A small image classifier, trained from scratch.
Model: activation silu, patch size [2, 2].
Training: batches of 384, held-out accuracy 48%.
Data: trained on photos of plants, animals and fungi (iNaturalist), 95.6 epochs.
Rows from block 12, named by matrix and row number. Rows with one number belong to one neuron. Each number is 50 + 12 x the weight over its row's rms, rounded and kept within 0 to 99. All counts start at 0. After the name is the row's rms in percent of the matrix's.
# fc1: MLP up (model.blocks.12.mlp.fc1.weight, 384x192), inputs 96-191
# fc2: MLP down (model.blocks.12.mlp.fc2.weight, 192x384, transposed), outputs 96-191
fc1.191 103:47 54 34 43 28 43 33 48 61 49 51 65 56 37 47 41 29 47 45 38 45 46 27 53 57 31 46 59 58 24 48 39 42 47 56 60 49 49 45 46 55 59 52 57 62 77 57 29 44 60 47 39 59 16 39 44 30 58 33 47 66 60 44 65 35 73 53 50 73 63 40 52 68 36 57 49 64 48 44 51 53 41 52 53 50 36 56 49 58 51 42 46 48 67 50 40
fc1.192 103:35 54 60 41 45 47 40 34 52 76 69 60 30 51 48 37 38 72 79 24 40 35 31 68 57 35 39 36 55 32 41 40 53 81 41 63 36 68 12 42 39 34 39 44 63 58 40 34 53 48 70 46 60 18 58 59 48 63 46 47 49 57 48 34 49 39 44 48 58 52 52 47 55 35 50 40 56 62 50 48 53 47 74 37 43 59 49 39 62 47 47 47 48 46 32 48
fc1.193 102:49 36 50 32 59 43 48 51 45 59 52 45 42 46 38 55 49 42 63 41 65 43 33 48 57 25 44 53 44 54 57 52 59 14 46 62 58 36 30 42 40 38 75 56 68 31 49 47 44 45 40 42 54 19 49 72 49 51 21 67 53 33 73 48 70 55 55 60 59 49 74 55 48 54 47 41 61 47 45 35 68 28 58 44 62 33 50 46 57 43 49 73 53 67 42 41
fc1.194 098:35 53 26 41 35 54 17 51 43 41 59 43 55 41 62 46 69 57 40 53 71 48 47 44 48 46 48 54 59 60 40 35 63 59 52 46 37 46 34 37 62 23 63 58 45 66 48 61 43 45 43 55 64 54 55 53 59 52 54 64 50 48 35 51 39 41 32 68 46 37 42 53 52 47 57 71 40 58 39 48 59 59 44 50 74 43 53 38 35 77 43 44 32 45 43 25
fc1.195 103:43 55 56 55 62 20 52 47 54 39 29 64 48 58 68 47 50 49 83 35 34 47 59 48 48 58 34 37 59 46 27 60 46 47 68 42 49 38 40 56 55 49 59 52 35 74 42 60 52 60 48 40 57 55 75 61 55 35 64 49 54 38 47 46 49 40 42 61 56 46 54 55 74 39 56 54 40 29 25 52 65 48 52 70 58 67 39 41 53 51 50 26 41 47 57 69
fc1.196 092:54 44 59 46 40 40 50 68 48 41 57 61 74 38 67 40 66 59 54 43 55 44 44 31 39 45 67 45 69 39 41 57 57 55 51 37 50 34 40 54 52 29 38 48 43 43 34 46 15 40 47 28 51 49 55 30 53 45 39 42 59 59 57 39 63 34 11 43 47 47 53 43 33 39 71 38 45 29 71 51 64 35 56 23 44 65 57 63 66 48 23 47 41 52 45 46
fc1.197 101:60 45 43 52 31 35 38 58 32 51 24 63 51 52 75 65 66 59 50 26 51 41 46 53 33 60 21 46 51 53 39 73 43 60 60 43 57 46 36 61 51 47 41 43 45 60 40 66 42 53 44 39 36 31 52 32 70 59 53 61 43 53 43 50 50 70 54 52 64 46 49 52 37 42 37 51 43 37 43 45 63 40 47 38 38 70 54 30 57 64 50 58 48 69 45 30
fc2.191 101:59 48 42 51 62 57 39 39 43 55 38 31 48 53 44 29 59 50 36 84 57 41 72 44 41 52 62 53 51 50 56 39 68 60 55 49 49 58 40 54 44 56 10 49 68 55 41 40 39 46 51 74 35 45 44 48 69 22 49 46 36 39 54 52 42 33 51 36 51 58 29 55 50 67 51 63 23 47 76 50 47 47 37 55 40 52 32 66 39 47 41 41 44 47 36 56
fc2.192 099:43 48 38 68 66 47 69 43 54 52 45 71 59 39 25 62 48 41 38 58 62 57 58 28 43 65 34 64 49 70 53 55 63 17 53 57 58 58 62 60 46 47 48 37 56 61 47 74 49 37 34 55 54 62 59 63 62 45 58 54 45 27 40 44 50 49 54 58 39 52 57 46 54 55 61 49 36 53 49 45 48 17 49 61 54 42 41 66 45 51 64 56 59 32 49 62
fc2.193 106:31 37 43 59 40 55 50 48 45 49 47 59 51 56 40 28 36 47 39 41 33 31 61 43 44 54 48 58 68 48 65 38 40 62 48 32 43 44 60 57 46 58 45 31 52 56 59 47 33 57 47 50 47 40 44 27 37 71 33 26 59 68 45 53 50 43 40 50 58 47 47 43 53 36 49 44 53 32 51 56 41 58 67 56 34 41 53 53 21 51 40 35 64 59 45 62
fc2.194 105:22 39 43 54 51 55 38 50 57 29 48 54 50 49 45 49 54 44 31 39 62 49 61 40 30 32 46 62 44 52 55 47 56 54 81 60 35 42 52 30 42 50 61 43 54 56 58 65 39 59 27 45 45 41 51 47 56 26 38 45 54 36 76 26 59 50 59 59 40 43 44 51 62 40 67 62 56 54 78 38 36 36 58 51 26 54 44 44 66 51 59 63 43 49 41 67
fc2.195 100:58 53 49 48 70 54 59 28 53 57 52 64 47 48 42 52 71 43 54 55 41 70 49 39 59 30 65 62 20 22 59 61 64 54 53 74 42 64 57 50 67 37 61 50 59 51 44 39 41 47 50 45 42 48 59 43 37 52 31 65 36 57 61 47 46 71 56 45 68 55 55 68 34 66 44 38 60 47 67 57 46 73 62 31 41 41 50 49 54 28 50 63 63 58 43 54
fc2.196 099:31 69 39 47 68 45 59 27 32 64 60 43 60 49 33 44 35 49 53 54 56 59 50 53 56 33 47 64 49 41 82 47 52 51 41 45 59 64 62 53 56 80 74 43 47 62 71 50 54 57 62 77 62 51 64 58 65 39 52 41 50 51 50 49 34 62 64 39 47 25 55 37 53 66 51 68 52 47 31 57 40 35 46 50 53 34 42 46 30 55 45 56 67 63 43 42
fc2.197 110:34 78 57 47 44 69 34 44 44 52 46 24 45 52 62 63 53 41 33 65 46 69 49 48 63 21 57 33 69 45 65 33 43 47 58 55 67 71 60 38 37 37 34 51 71 42 66 43 38 47 46 66 45 45 37 47 34 45 47 47 50 48 67 52 73 60 47 50 67 55 54 48 47 57 33 36 57 63 55 54 52 49 40 55 28 47 46 47 52 44 17 55 68 55 50 45