Rows from block 6, named by matrix and row number. Rows with one number belong to one neuron. Each number is 500 + 50 x the weight over its row's rms, rounded and kept within 0 to 999. All counts start at 0. Numbers have three digits each. After the name is the row's rms in percent of the matrix's.
# fc1: MLP up (model.blocks.6.mlp.fc1.weight, 192x96), inputs 48-95
# fc2: MLP down (model.blocks.6.mlp.fc2.weight, 96x192, transposed), outputs 48-95
fc1.144 084:524444533450465501442476495530478494541398617560587601455566470496578554517507493518378520551414400564512489518476526461556567494570562407500523
fc1.145 105:480520541456467548387573497589458557427512482551519455428427517528418475602471462586541498429519471479500593484462473534467498405607482508506423
fc1.146 093:567450434498538502542452529498477490481511448495554479496516568564427471518520533526482499536578534500546571448502488586443439493585410486585504
fc1.147 107:532364450510537507424511512475503521475561547488506492467536394589528437532416392465452529467514450459514537472484480488477561514435484542522516
fc1.148 098:461496547464533489565539445473473454469496538512565546426529479433504518491496453572409493487478563542518592507426495474501479554483545470482529
fc1.149 105:539450508451444452503582492502497460601412505478541492563537530492474548537581429507475562528518500589498422539485454586431525442508448573502600
fc1.150 112:541555450482473540488576588463400477499511408486487568544473467580474529497434532505615527516455549467474496453447468450463523481559492561509542
fc1.151 070:506497519480482468452539544511484535487476472416474484624542510442514427473550452421431497464578514441495534511441568461429500506508431503440561
fc1.152 130:579469413521493496523475526365487459515480457461578514533474409500528438457477522470460554613500388511515451430485593492526439519393543564527568
fc1.153 099:491574484443533509596471473469488554467508453565481532463513492572503570570455528558396511535497478505425506533542475569459488559540435576427427
fc1.154 092:574372434567472440502501494589349533533469567538474481442587501479492393529502421460537528541504564525500512528456472415547527505468531500590496
fc1.155 108:545545576479477543457585560565527474520489470546457577568480530432403550489427557505454551437522536548533569552493500487632527544510512536477517
fc1.156 076:536466579474542521488462526519505459469468556487491567476531473499469476440547463501439461461576503581492518545481439477555479407547531428550510
fc1.157 191:480500381480514497525488475483426570529494525515579601492472474499540510569595541466459551502483463466569519493476537461461418424556431470602503
fc1.158 105:546459505476470556469498517524419533464461416470510620517505544589483508439550466621494454576410492488534469440561507517549509519569560501615448
fc1.159 085:497496482553522547543456610520537590485479522555444460517510547577484473517549523491461441571499427458468433492466395436517526559567569493540528
fc1.160 091:547496570536477508477554396450350495531540443437536556543532504494400548524440502513449561389508495462526510527442465536480504550484499499555501
fc1.161 105:600362475494453563457465461451561540477493547456527473450539540529463437518374475508448514457523540419569429495463465492473492504496553528534639
fc1.162 112:436432409444466530446527563479507560531568528374578527484411555451483462475545538616544585489453475476532479520451470632530519519436501580475496
fc1.163 100:545473483485421510492420457504520400526529420593526471484501498540488418537617536527464492510569504492512417532386417553571540587428560518510556
fc1.164 091:444431563492536468493552520486399514505580559469470439525499564566584504477519481517402480466521490515543450487481360452475407445462486536491546
fc1.165 081:436447542526493450452445375434523478449580420513556522506536517394518521564403513516465499539475494571529401527473415505546608471523447459493522
fc1.166 099:445548505491519584423529467538431405470437472606519595472515517440481451438596444544477514527537550495585383471485384515458473527594458530540516
fc1.167 076:535489491458433478490529578481494497512479415594500547477506501549520443442494498522477591548596449487568535437520446444480534481489482482519469
fc1.168 089:568430512565489546498531557507440585455521423566498443506443547481533450523505465542503498622524457501584460534479437564513480490414511522548478
fc1.169 097:445493547443494490408632495605489517449434483556581504471466547532457445542397527504463545420446551463500555452581527462459529464478469470568453
fc1.170 091:424533514463495527431539563431530500552475514502539445572433536526498545510499492589518521413542428452530403523530514527535485477540513462537516
fc1.171 102:498536522435457592415445484510498521481458494573461482523517577497573485485563529478460540412527508442538467536528539441528486495525617568584521
fc2.144 088:517515524595515498532481507415590487486562402512448429586444526513415556471554462523633469397583529431443517536543442548403492526459460546585487
fc2.145 102:524485478569479418493484542398466473518483503482534579563512525513550517491558499383403472547503498530501399468473537467529414552413493499495533
fc2.146 097:532517523577421510484442465495488479543498558552469578474519449494467424435470424435531481518421469466467406567583485487529555500395548492449551
fc2.147 094:615503557464548445535524495609541456551532500483491470520518594440502549506402517509480529480458565503489430455518435453508415438507546496423478
fc2.148 111:458494511477517438407443528445503542453480485527409368484479458572495465458483488436571469374490438486500422479538524594479514451499456491532467
fc2.149 113:438480497475549582492491511517535540410588536473449480578525567507479453467463531491415542494556525487527613589419471422510428523460552530534470
fc2.150 103:478498573564526404476464560537554489496499618520525474534495602412499495473576467474445547520544490479479486540484511578532495519383487467456526
fc2.151 076:508485520485447457520515463509446544512517562530548483483413505512586539523420581543465545534459543516622452498516502506555463482487508507531431
fc2.152 123:532518560524476395426487495533473590472519569506528483503561570470466523521502427509532435374512603486469529534496456457449468480578505442439516
fc2.153 106:509551530503489558492636448417538519539479518503534467474484364530529516402479434492576490524454446509518504494469462510493581378537554552492441
fc2.154 093:529560543480480566462532519434589432494548457473503513544428510557444686400479524539505442537516410434553521491573454485487528467568484539488509
fc2.155 102:504539431575506471435500507472475513488525494415606561504474500498516517558553389500530444516474449450527451480490498394434517495592489527517500
fc2.156 073:448485430581401455485512455490463515541543490516497468470482513461474583526434571466567556547417537433457487496490517504470499582504496562419477
fc2.157 155:560522545606451511400591541508432542521512528494486475504456454490498454596515509438469440476427537531404431508501404525534514455495562485459484
fc2.158 102:518549445553475468499471460472531542491566543563569418494515558379516474434427557525446502515547491482523577509482386478544572489511510542487527
fc2.159 086:488505526471454454471598387543469475558541502451578550462494384424482551468493440517522520469526557512495540542502568580476457426521464530491441
fc2.160 091:483497459478537457493428601534598497437474536577469465477414556493603444511474485447482500604424453539496496504474449468486490420525552567479538
fc2.161 106:531570549519588505596462441579463562536481484464491534511499477518534551513539491440531431608391443572484477466530525490442444537443482436411436
fc2.162 110:449493456477451508462437502475463491418484535528556409502533447522462513462466482458501491483528489376440530448455522479551614469598435549511552
fc2.163 096:505428511493523555497544521497430507507543552420489578541483493515488531561490409477569464519493454485506506456563564460487500407582436476469438
fc2.164 116:459567470567516535399500506417522471491423353478527553512431507482504473403530481492511433482430560475465480517417591397523488482496482447455420
fc2.165 078:567487481500544524517525601565453507502397519483425476511429523602464489494471511511519520453547425435504528491513536504492376527471550453566486
fc2.166 122:532557485523483532509536483505488430463478550524417416483358494601534544493451573476524542622505526531457483463545492594595500517561530417577433
fc2.167 075:472446489536517487509455414507524476511494579398477461575482488375430548531537446450468469442421482451440485568499528525504542512484513508480450
fc2.168 088:442516518454440474512482411467562453497476602445485526534445454430482594494570553494504531479482449491463602516511508439416553515592523532528463
fc2.169 094:528504501537531534589379514458459538557558601522448546543494510460485519520591461485504463530547535571498467502376449553557474461536490521375578
fc2.170 088:540457540440495479560440424569387499445554450537476596531581508456523455498523519433448503606535551544476551461437520456529498520474461577414448
fc2.171 093:499503449524590515585557463430541495573449510436433525452486519485435452511493525531498503514480461530589556465508588446498570524531479467477420