python train.py --crop_scale_min=0.7 --arch="swin" --mlp_ratio=2 --fused_qkv=true --bias="none" --widths=[48, 96, 192] --head_dropout=0.2 --beta1=0.95 --eps=1e-08 --adamw_weight_decay_other_params=0.01
Rows from block 10, named by matrix and row number. Rows with one number belong to one neuron. Each number is 500 + 40 x the weight over the matrix's rms, rounded and kept within 0 to 999. All counts start at 0. Numbers have three digits each.
# fc1: MLP up (model.blocks.10.mlp.fc1.weight, 384x192), inputs 0-63
# fc2: MLP down (model.blocks.10.mlp.fc2.weight, 192x384, transposed), outputs 0-63
fc1.10:523493517458422499484542518416492405569480433473532438544463490482469514483509488466503489518466528488516577502515456499482528471488473517504557438500467439472465507466533474442504551547501491
fc2.10:476527492413500491489571496512495504501535499505453541541449463428513569431500491568415572501514470497537476468567449454498537479454557547533516551450559626558406503471435516469463527450536493
fc1.11:497461467470492540530448514541572434555520465520479420459472571476542461438508491519549506513491555520554442540542521480487485485454426474485549497514499378493521403487552429528610467469529492
fc2.11:477531518475489481425534535494407528402494526447470525471522500542509527546494535523462461505526456529495499466474475442450516514493521538554486494502509584515476477463442517513428531516489470
fc1.12:532440502501416463515473461529568393437475484522529492520537517510534413534458481497482479517533583468491474498521497457552572443539471535463496469483427471502539473491541457507471502493561446
fc2.12:441471463513500526508449508536521439576565511558462485559497489487544462547554488450602541488492462552579513493533467550543504522513510494574500524521537472499553467459548444559552521495435445
fc1.13:488400466510498526516518560546483541528478476451498530457473522527554554447549528541562497471541552567516461483477479468451532513502457537410512564491477541516449525420531538532528488492511559
fc2.13:531511500466513441514495495493477420413486537504491513509479488526461489535501492447494533494510499446500498511573491474484498502497549481503454507587485456494480412565441520453533555512507522
fc1.14:485525472480476467507452472465515572465483490439560507579492495502535495486457447475509507457437557498525485497488498444562495493426498523518531506435505482514518541487460498517432487464574545
fc2.14:509464407457449481457585421519483489449512512569517446594533507450550516425496521471630560520545424524477526489543471509465515437486447446466475522520582514463542491497500581427536540485459542
fc1.15:514487520512455521531463510486481497515567501527546536499472474427535472546543553476503475586524496438522474460533473505541489511525527481514485500525489442440474497469533507501468492555511511
fc2.15:459416484440592544508531520583483496471536482566448453511446491547504543511427453508470464453490519475451592569453519567464466534507469435448470463509499463438471517491515490477525505438457477
fc1.16:479523486422545503450558502443498469462577479466502465520413451485469411494501489497449469450564514503456482433495492501420484473546457549510509513501528500567584454540474470526464527504397488
fc2.16:556430408585509500545477408468537499520495518414480499465518504530502542529577533493453480492462473538458479446543589563489425510449546546418488473527483543457443438474510505509562540538514529
fc1.17:442585457481509450520502491475494480544551493497498466455459552494546518529564429485509619554420515510544509467476511472491535486570494451460475544528464524482491583432489532471432556583585496
fc2.17:524387563427484506533486556490493496528474467496465545505476500525522558500512541469514482527455529511466491558472510472528519520455517591505492518536496464447441425480520476573566486506513465
fc1.18:472511530487506594535497527546486538485557464520488542485512510492503517508436480485480462460496526490478424489459520485517441510578472615489529552452497485497505544495543454504530528564539514
fc2.18:466500396476465421524481497523515376521532498517570487572458501447537492530520474535448452572406476484475546561466510437412499522459572410450485479551479509491444575431540559488451553508459579
fc1.19:482516417451545571513491484421449537569514493532543521516491438482471569425508525512536447514528424524515512441489529478580457520448504528407492513479467482467584467449492512498501536465499458
fc2.19:440461518501513477490501518535584527488526566497448516452553520427559523545512471532441585475472552500507519545515521564504518535519547480536436543482527549562446554518507531490514449506480574
fc1.20:523550508541455492511477479432485488475477479531493461498501558507505536511555440467476482464502438497517554485407453534479505525431462501518545495469528487490485476514527510547511524523451398
fc2.20:458490431466449582508430497499536481513518481516534518487488511486487479489455498499518462483498473501464472466516491417530527508523466482496513532510416529491468492480461487447410545470496520
fc1.21:493505452495533524528418513577472498541467564463494502485480447483530526506533449503530514448502522512509454538475513512493536478478427572474503498526465457513475543498514509520494504523509618
fc2.21:494435571561454462424529544463497485425534501427488521536518423572519518499491514496506404557523475523526540518540494415547423567544516495504500474461582607470472488546469438527407556525461405
fc1.22:576507488415451572507529554439523555517482504467527465536511587445507520559480560510569517508516499563495408533522512466469487488436492553477550516449562572467539489507513488552454546515507532
fc2.22:536537521523540414521487526540430483513472480525457526495568466582448517449488523457558489526509504490527535469520501533516521555464514397501538469504511512505535471542481530465492471462586512
fc1.23:492533524593560483485486424572468482509518412464527489453453545504494525563485483495494434538547557568512483447542517484462515510437440509482472492470470521471550507524458552390459469543510476
fc2.23:504461421475427521546531387575511568507504517547517515497478430503494463523464490578526504580512480523563507498565482494501488457509472484492494458496518426523453502452542480487483489507474456
fc1.24:511530468566450487486510554506516512444508461541458509455497450582513485522462501512500435491508496490460475513445512475437434547461490477430448517520490520429534496473569491491490543460516503
fc2.24:509533549489519528505493549474479508565481545475467511498480468445535503424553510539495559520466490475540493496585476484522542486493557548545525510427517448526493450469469484479517499475466501
fc1.25:456482473403426440504545504496412490506527452426489471551466485552583514511465529510548432445588469503520563491514510485472540489524513481426469533500632485496496485533451493489471562501515482
fc2.25:480478523509572515519499505465548488563516581556525485481535483491455472500509454475489568546491503513467439459455487500484462520491502542532497539475445570450471561466539454515521499475508504
fc1.26:494451486482471536445483445436487499447541478541495445516507485519537494480504530498563450468495509509479524534486499537446572453496484597468529520474518452462399546459476518553535526476474418
fc2.26:494528539519547441523463484538504468497494461481531527483499517489503473476455484493449560503484534505531520502496513427470472485526519459487493521543520486534514409540500471493423483511534540
fc1.27:545520456481468571508523512525562441558529554490481496507516526484458490534529556471518593526438527458435435427522409479491518590434487528507544436485513552455525524469501440544424485478454519
fc2.27:518446543558538501515427505501529485466560458516522458483548527568511477454444420531480470511511490584550514533472487506510544537437470491441523570429447514483466479510475506518599458512507465
fc1.28:477520442457515559491496488554456525471506528522513543457469528536503464510491435546503523561467465496526514485530422456486489563460538480489516487506438524528570521445543495533542511447609532
fc2.28:497457519496524506492556520462519490594545458533580496490485497492543576506548537505520512463497525503494531507452545464518512459526430461459515515507500416531481478538449490557415497439472496
fc1.29:513446494518459506515512520540448460477474472449448464507469517494501481563549441571546593501521532534493498515533495517544498538495424445447499536459562549515437484488526441498494479489435482
fc2.29:420537435492509548508518517466487515491523499558549466427435555516504488505479470478499445552458552515534492492432457529413514535506480508500478512651479536494505523478394449470453496534461495
fc1.30:480510510497523441440434528527456486558438465513497502459512472481517469480444377441498438547487488543501486489583464459541546431487545555463454542426501474545469472502396511495532479554468502
fc2.30:482498508472485569549454465441508511536449551446549510524489465500413576488554574603550561482509531568451463518434469456498529533579510509545530408528506476523591527548515446532459517500516584