From a checkpoint of a small image classifier.
Model: 2.16M parameters, 32-pixel images, arch swin, norm layernorm, activation silu, patch size [2, 2], depths [5, 5, 5], widths [48, 96, 192].
Training: soap at rate 0.0023, held-out accuracy 48%.
Data: trained on photos of plants, animals and fungi (iNaturalist), 38949 training examples, 95.6 epochs.
Rows from block 12 of a small image classifier, named by matrix and row number. Rows with one number belong to one neuron. Each number is 500 + 40 x the weight over its row's rms, rounded and kept within 0 to 999. All counts start at 0. Numbers have three digits each.
After each neuron's rows are labels from the 100 images, of 14848, where the neuron reaches its highest value: "responds to" is what is common among them; "patch colour" is the nearest of a few named colours to the mean colour under the peak. Only what is clearly more common there than usual is listed. The data: photos of plants, animals and fungi (iNaturalist).
# fc1: MLP up (model.blocks.12.mlp.fc1.weight, 384x192), inputs 0-95
# fc2: MLP down (model.blocks.12.mlp.fc2.weight, 192x384, transposed), outputs 0-95

fc1.64:417515475481470500471494485440547539573497495515520491488509546465467482472565491511519427508414403490498491478568519561553549505471550538484462496400512506397565477542503476508491565463441460484553434447555534542464486518468459526489507534517450488457423543466485497442442500500501524504
fc2.64:569491507514542458482437511488545457444499495457481469509382488447515488495492508477488470568500552474550478484457510491549449491478481477422539477458481536574510518530556442496474423565529604462552498477424486506541484492522459467466467491475482478527434507527465475510465506461483500419
responds to: phylum Arthropoda; class Insecta
patch colour: brown

fc1.161:475443523477522559516476498513474526475519512519513469455508480465530498514436451515469465482512488516517542538498521526563449546492509554438442509501497532472608493506559446504525459507509464475498520500520420486515613531528453535450534440451425543472461532545470451558533521479492574472
fc2.161:463548469475510501501536500477518476533474475480559540541564473505490506399531507522555495457483488539474483477478484479548485518424457464452518459473528466492510486508497558550469496522466506550394556468559467389527448534372482498478457446530499536522517493545529496579477422526423509511
responds to: order Anseriformes; family: Anatidae
patch colour: pink

fc1.364:464548492511459456469500489524555558443522482434493477445509463523509456505516504395482467530547475558521546507485547480541532463556507431470521459468461499458561541546466467522497477508556447435459511477486520494545400462466527534463392491573564521480530479511494523441486613483419470486
fc2.364:593490494448486462470499471536575513514467523466461518472526495501464465526495536577520549402430522459536544470523448571494462525496514530538543498480491597478518461457617496465497594511537458565507490546498529495477466530535490523518444514407446487446512505568485524559451461513501447549
responds to: phylum Tracheophyta; kingdom Plantae
patch colour: brown

fc1.9:503493505532468460613493507452521534542536509526455481526455494535541568502549464470532509544573493532524457508512449448509521500457456548488475521483476500514477422510445502552528459518520529446507525488438533427455465518454562481473524519512494565467467507505497447543535480452519516524
fc2.9:454536514475564476473550416490527538440527578469549487531493478460453514506516463504470532502512463431453436468520537438530467443413517519488517501475426415471498534499491526466484459462558518549560499511549470490426468527519456460515557546428468480515619508509515564516512521449511544439
responds to: kingdom Plantae; phylum Tracheophyta; class Magnoliopsida
patch colour: brown

fc1.79:509509440482555528440524485505522529437528486476527396548430481523553473557474532540509535524484492480465448395459530498553508483513458492447506496471525542454459551501525515508545461587540486452505525463490517515549543513545420539530468447516501515506407554446543483511429492530510506552
fc2.79:477487475537438508453360501427503510462481523528546530500515484439486499486509468461503539506415444484539483550516516459496484472513562507557547474518515439496495439488472526452573486510541526506455488533511506459510422528511597459502490488474468552414509468488519512509510508479582467517
responds to: phylum Tracheophyta; kingdom Plantae
patch colour: brown

fc1.102:472524536508542487466505493462490452483423499477504549460404518528454502470478548473531535488516447546496525523535523487507474501468553492454498491548528449536515462486455461536462544533577453495444572533456499455515538452498501490488455504536497581513469470456448503546521494548491495455
fc2.102:471469533495525539506521495544529464494539461519504568502482584487458498510460442398447499454462554444544451507530493446468483532484514487531491522538462584514544528479530511473479510524465520458481488541427537544433497523515479498550475500520520496552566520501529435509445493410428503555
responds to: phylum Chordata; class Aves; order Charadriiformes
patch colour: pink; white

fc1.247:429464574445496524514564620482518445496523503489477529544490533495488540521501537457474538512524410422593512454528428516446540541515567488510500451528531571505497476514483433507551462491390517508465455511529524446504444561538543500533457532501521516473512511507446519505521365549555522454
fc2.247:439519524510512484495401428541444515541546531502522560539444490545520440526450555515523494410465450521442518426505546559550499500505496525494483571419514450544477523483494607499382558502522470475531534453515509484509551535523492467558557451471486465547503474539460516483503457483448463496
responds to: order Lepidoptera
patch colour: pink

fc1.311:491516471581498455496499478540584481535477515516443448569491486464534538539450468541535516508470427555535541475443459485488522525547545605418468490433488560549531490546413498459508448497525504499501496561509473512526531525522473529495422549403480479541453429460458504518521562498545501517
fc2.311:517529529484535532472584543466424510480563508435552531496463524470525464520540478508425531529516561473537515527544513471530497405520491458501457501484486479511457542512555463480528564583502497468434511499540559508510510507478504533550547482473551546513505500522534492440498482548470497502
responds to: phylum Arthropoda; class Insecta; order Odonata
patch colour: brown

fc1.77:452461469509487532461504504426512473509503493523500494459500478524524459498492484528498508575452487568543465490485472468510536435512461507497462438532449475470524535479467488477546499498454448443564458400540494501513501461551463515482615451469459469478538546539463500426495481533519540426
fc2.77:466485499455487499543533476507479520525516533514506511613513548484521494552542516483501464476493532496523490551501486508405488500463469438502554419492443482501511470494456493462545533489587526484451576514440507497502443515441530435482500534494556535445441482525471502487375506534536484522
responds to: order Passeriformes
patch colour: brown

fc1.184:422528523459509515532473398498509520446540493444516571499575484515509495485529451502479440513456507512532485489474514508482447560526581482506527556565456551447542531572481456478499531534477450500476445486485568548545479542432525487448488529537450454545432520541488411564508459558437524506
fc2.184:564480511524480462541558556576540486533502499422497459540411491417524491496495480490519449437524468578477467420571502505506523519522554477454486549515487492423518512466434501517491541530506436426453498497449464527468481485466457526546481430442521519537524512436467489529480455443575534491
responds to: phylum Tracheophyta; kingdom Plantae; class Magnoliopsida
patch colour: brown

fc1.264:490508521485495512500557519534546575480536474482478512463526447496452602506462456468495466515450513528554481410534487379536533454528523506519514509475453456491447446449584477493495452511537536416509496494520498555527522489514582540519505494429489563551432487482488468534441552496459444448
fc2.264:550442484464554538550530515501473536562503464521527522458622507507429408487491472525550498482513525610511493527455510503544581559497498492499445460546507448496441516452507598435511483439484454432506491555482463490494536446589489468568474564508467501495479585520504446499527487555549506432
responds to: phylum Basidiomycota; class Agaricomycetes; kingdom Fungi
patch colour: brown

fc1.208:481533501525500510495506478471542458431499456489491479454470479419545450503395523530457548491446453485488513474533506557504474563481464467457489526480471516510422493535496398486548470520514510568497436488519454453444472510431476501504446523486491501586502471458561517483478443460469383524
fc2.208:502439487506495503513408500515548489479503497508496561514453546443562433512482491471474507531459482559507466534484560520446464457479470421536558571589533484511502468458401471593449456412563507524494524444425523516452507468490498514472546484484554454502480477510442468472512512555571547493
responds to: order Passeriformes
patch colour: brown

fc1.263:488565412464530487522523485522455562501524509476533545514548507577448504556534480543568477533531474513549494485432472468434510492460549463498496516544454504534497426591533504500491517507497489518553512441528413462586431504441477475548539496508593485533563489540548440534457542455506511560
fc2.263:535426489492458541470546552532564561479513497477529407504395471465464478458536524518466546470448564522477432502530517467532515565547515494429531435436550467482500565525457490512517520494543459463487493500453508491480540476520467496501463555478492481488462514505525594468506557493510510425
responds to: phylum Tracheophyta; kingdom Plantae
patch colour: brown

fc1.244:448447524526514540494435493422437487502533485493438471458504472529530537527517511498463603558432575506575457512518527457461536511497495506491484559518518506485509562555539422569507455533485461444505469561477581468519524421459546432503470505442502496480494511558440447480453507491499471501
fc2.244:501527549451424461472520475538534536499556461562538514523536475429502493500493507518547441527490411486458507470511408535491452483532481491519567468503504489526481471475437547402419446472534498512469470486462451473551511524580452529514527503533448432464488460517584515476487498453497502522
responds to: phylum Tracheophyta; kingdom Plantae
patch colour: brown

fc1.258:402442465487552558564488483402518494460527467512509500498567476487459497515464568478451522486533420466588475485516497526474468491477529467498554494470452455500525535504496582514474451478476463446431528524578493477474469517459509494504496554485462434458509481488467464490500543542515503476
fc2.258:536536464491452445515566467550520486497579466412455463474444559507465525528493487516503471479492543547479466485494478513490545501481473490455458505553565468473521455545502490551486477465521532506556510468517512539430437502467469458465548517472495538502427518478543498489500483524473464521
responds to: phylum Arthropoda; class Insecta; order Lepidoptera
patch colour: pink; white

fc1.228:469447546425491534486495577498530516422509420516523558560576424420494508509446445498509455486513492443488527551424492560516489533503514490478498548492537455521504536544451481453516537524471417520507509411455573495524480525468495445584492472443483522470549524494502492473527544459379581463
fc2.228:485532490484527482548475416430473486421533585521535451477428532522599461493481535455494520436532397566516427445510525487458502440549503500468485515492502482454476462490537529470529553548514501519489554483537490441474616600461503527430437523530485475517468509509471534511499506576607454449
responds to: order Lepidoptera
patch colour: pink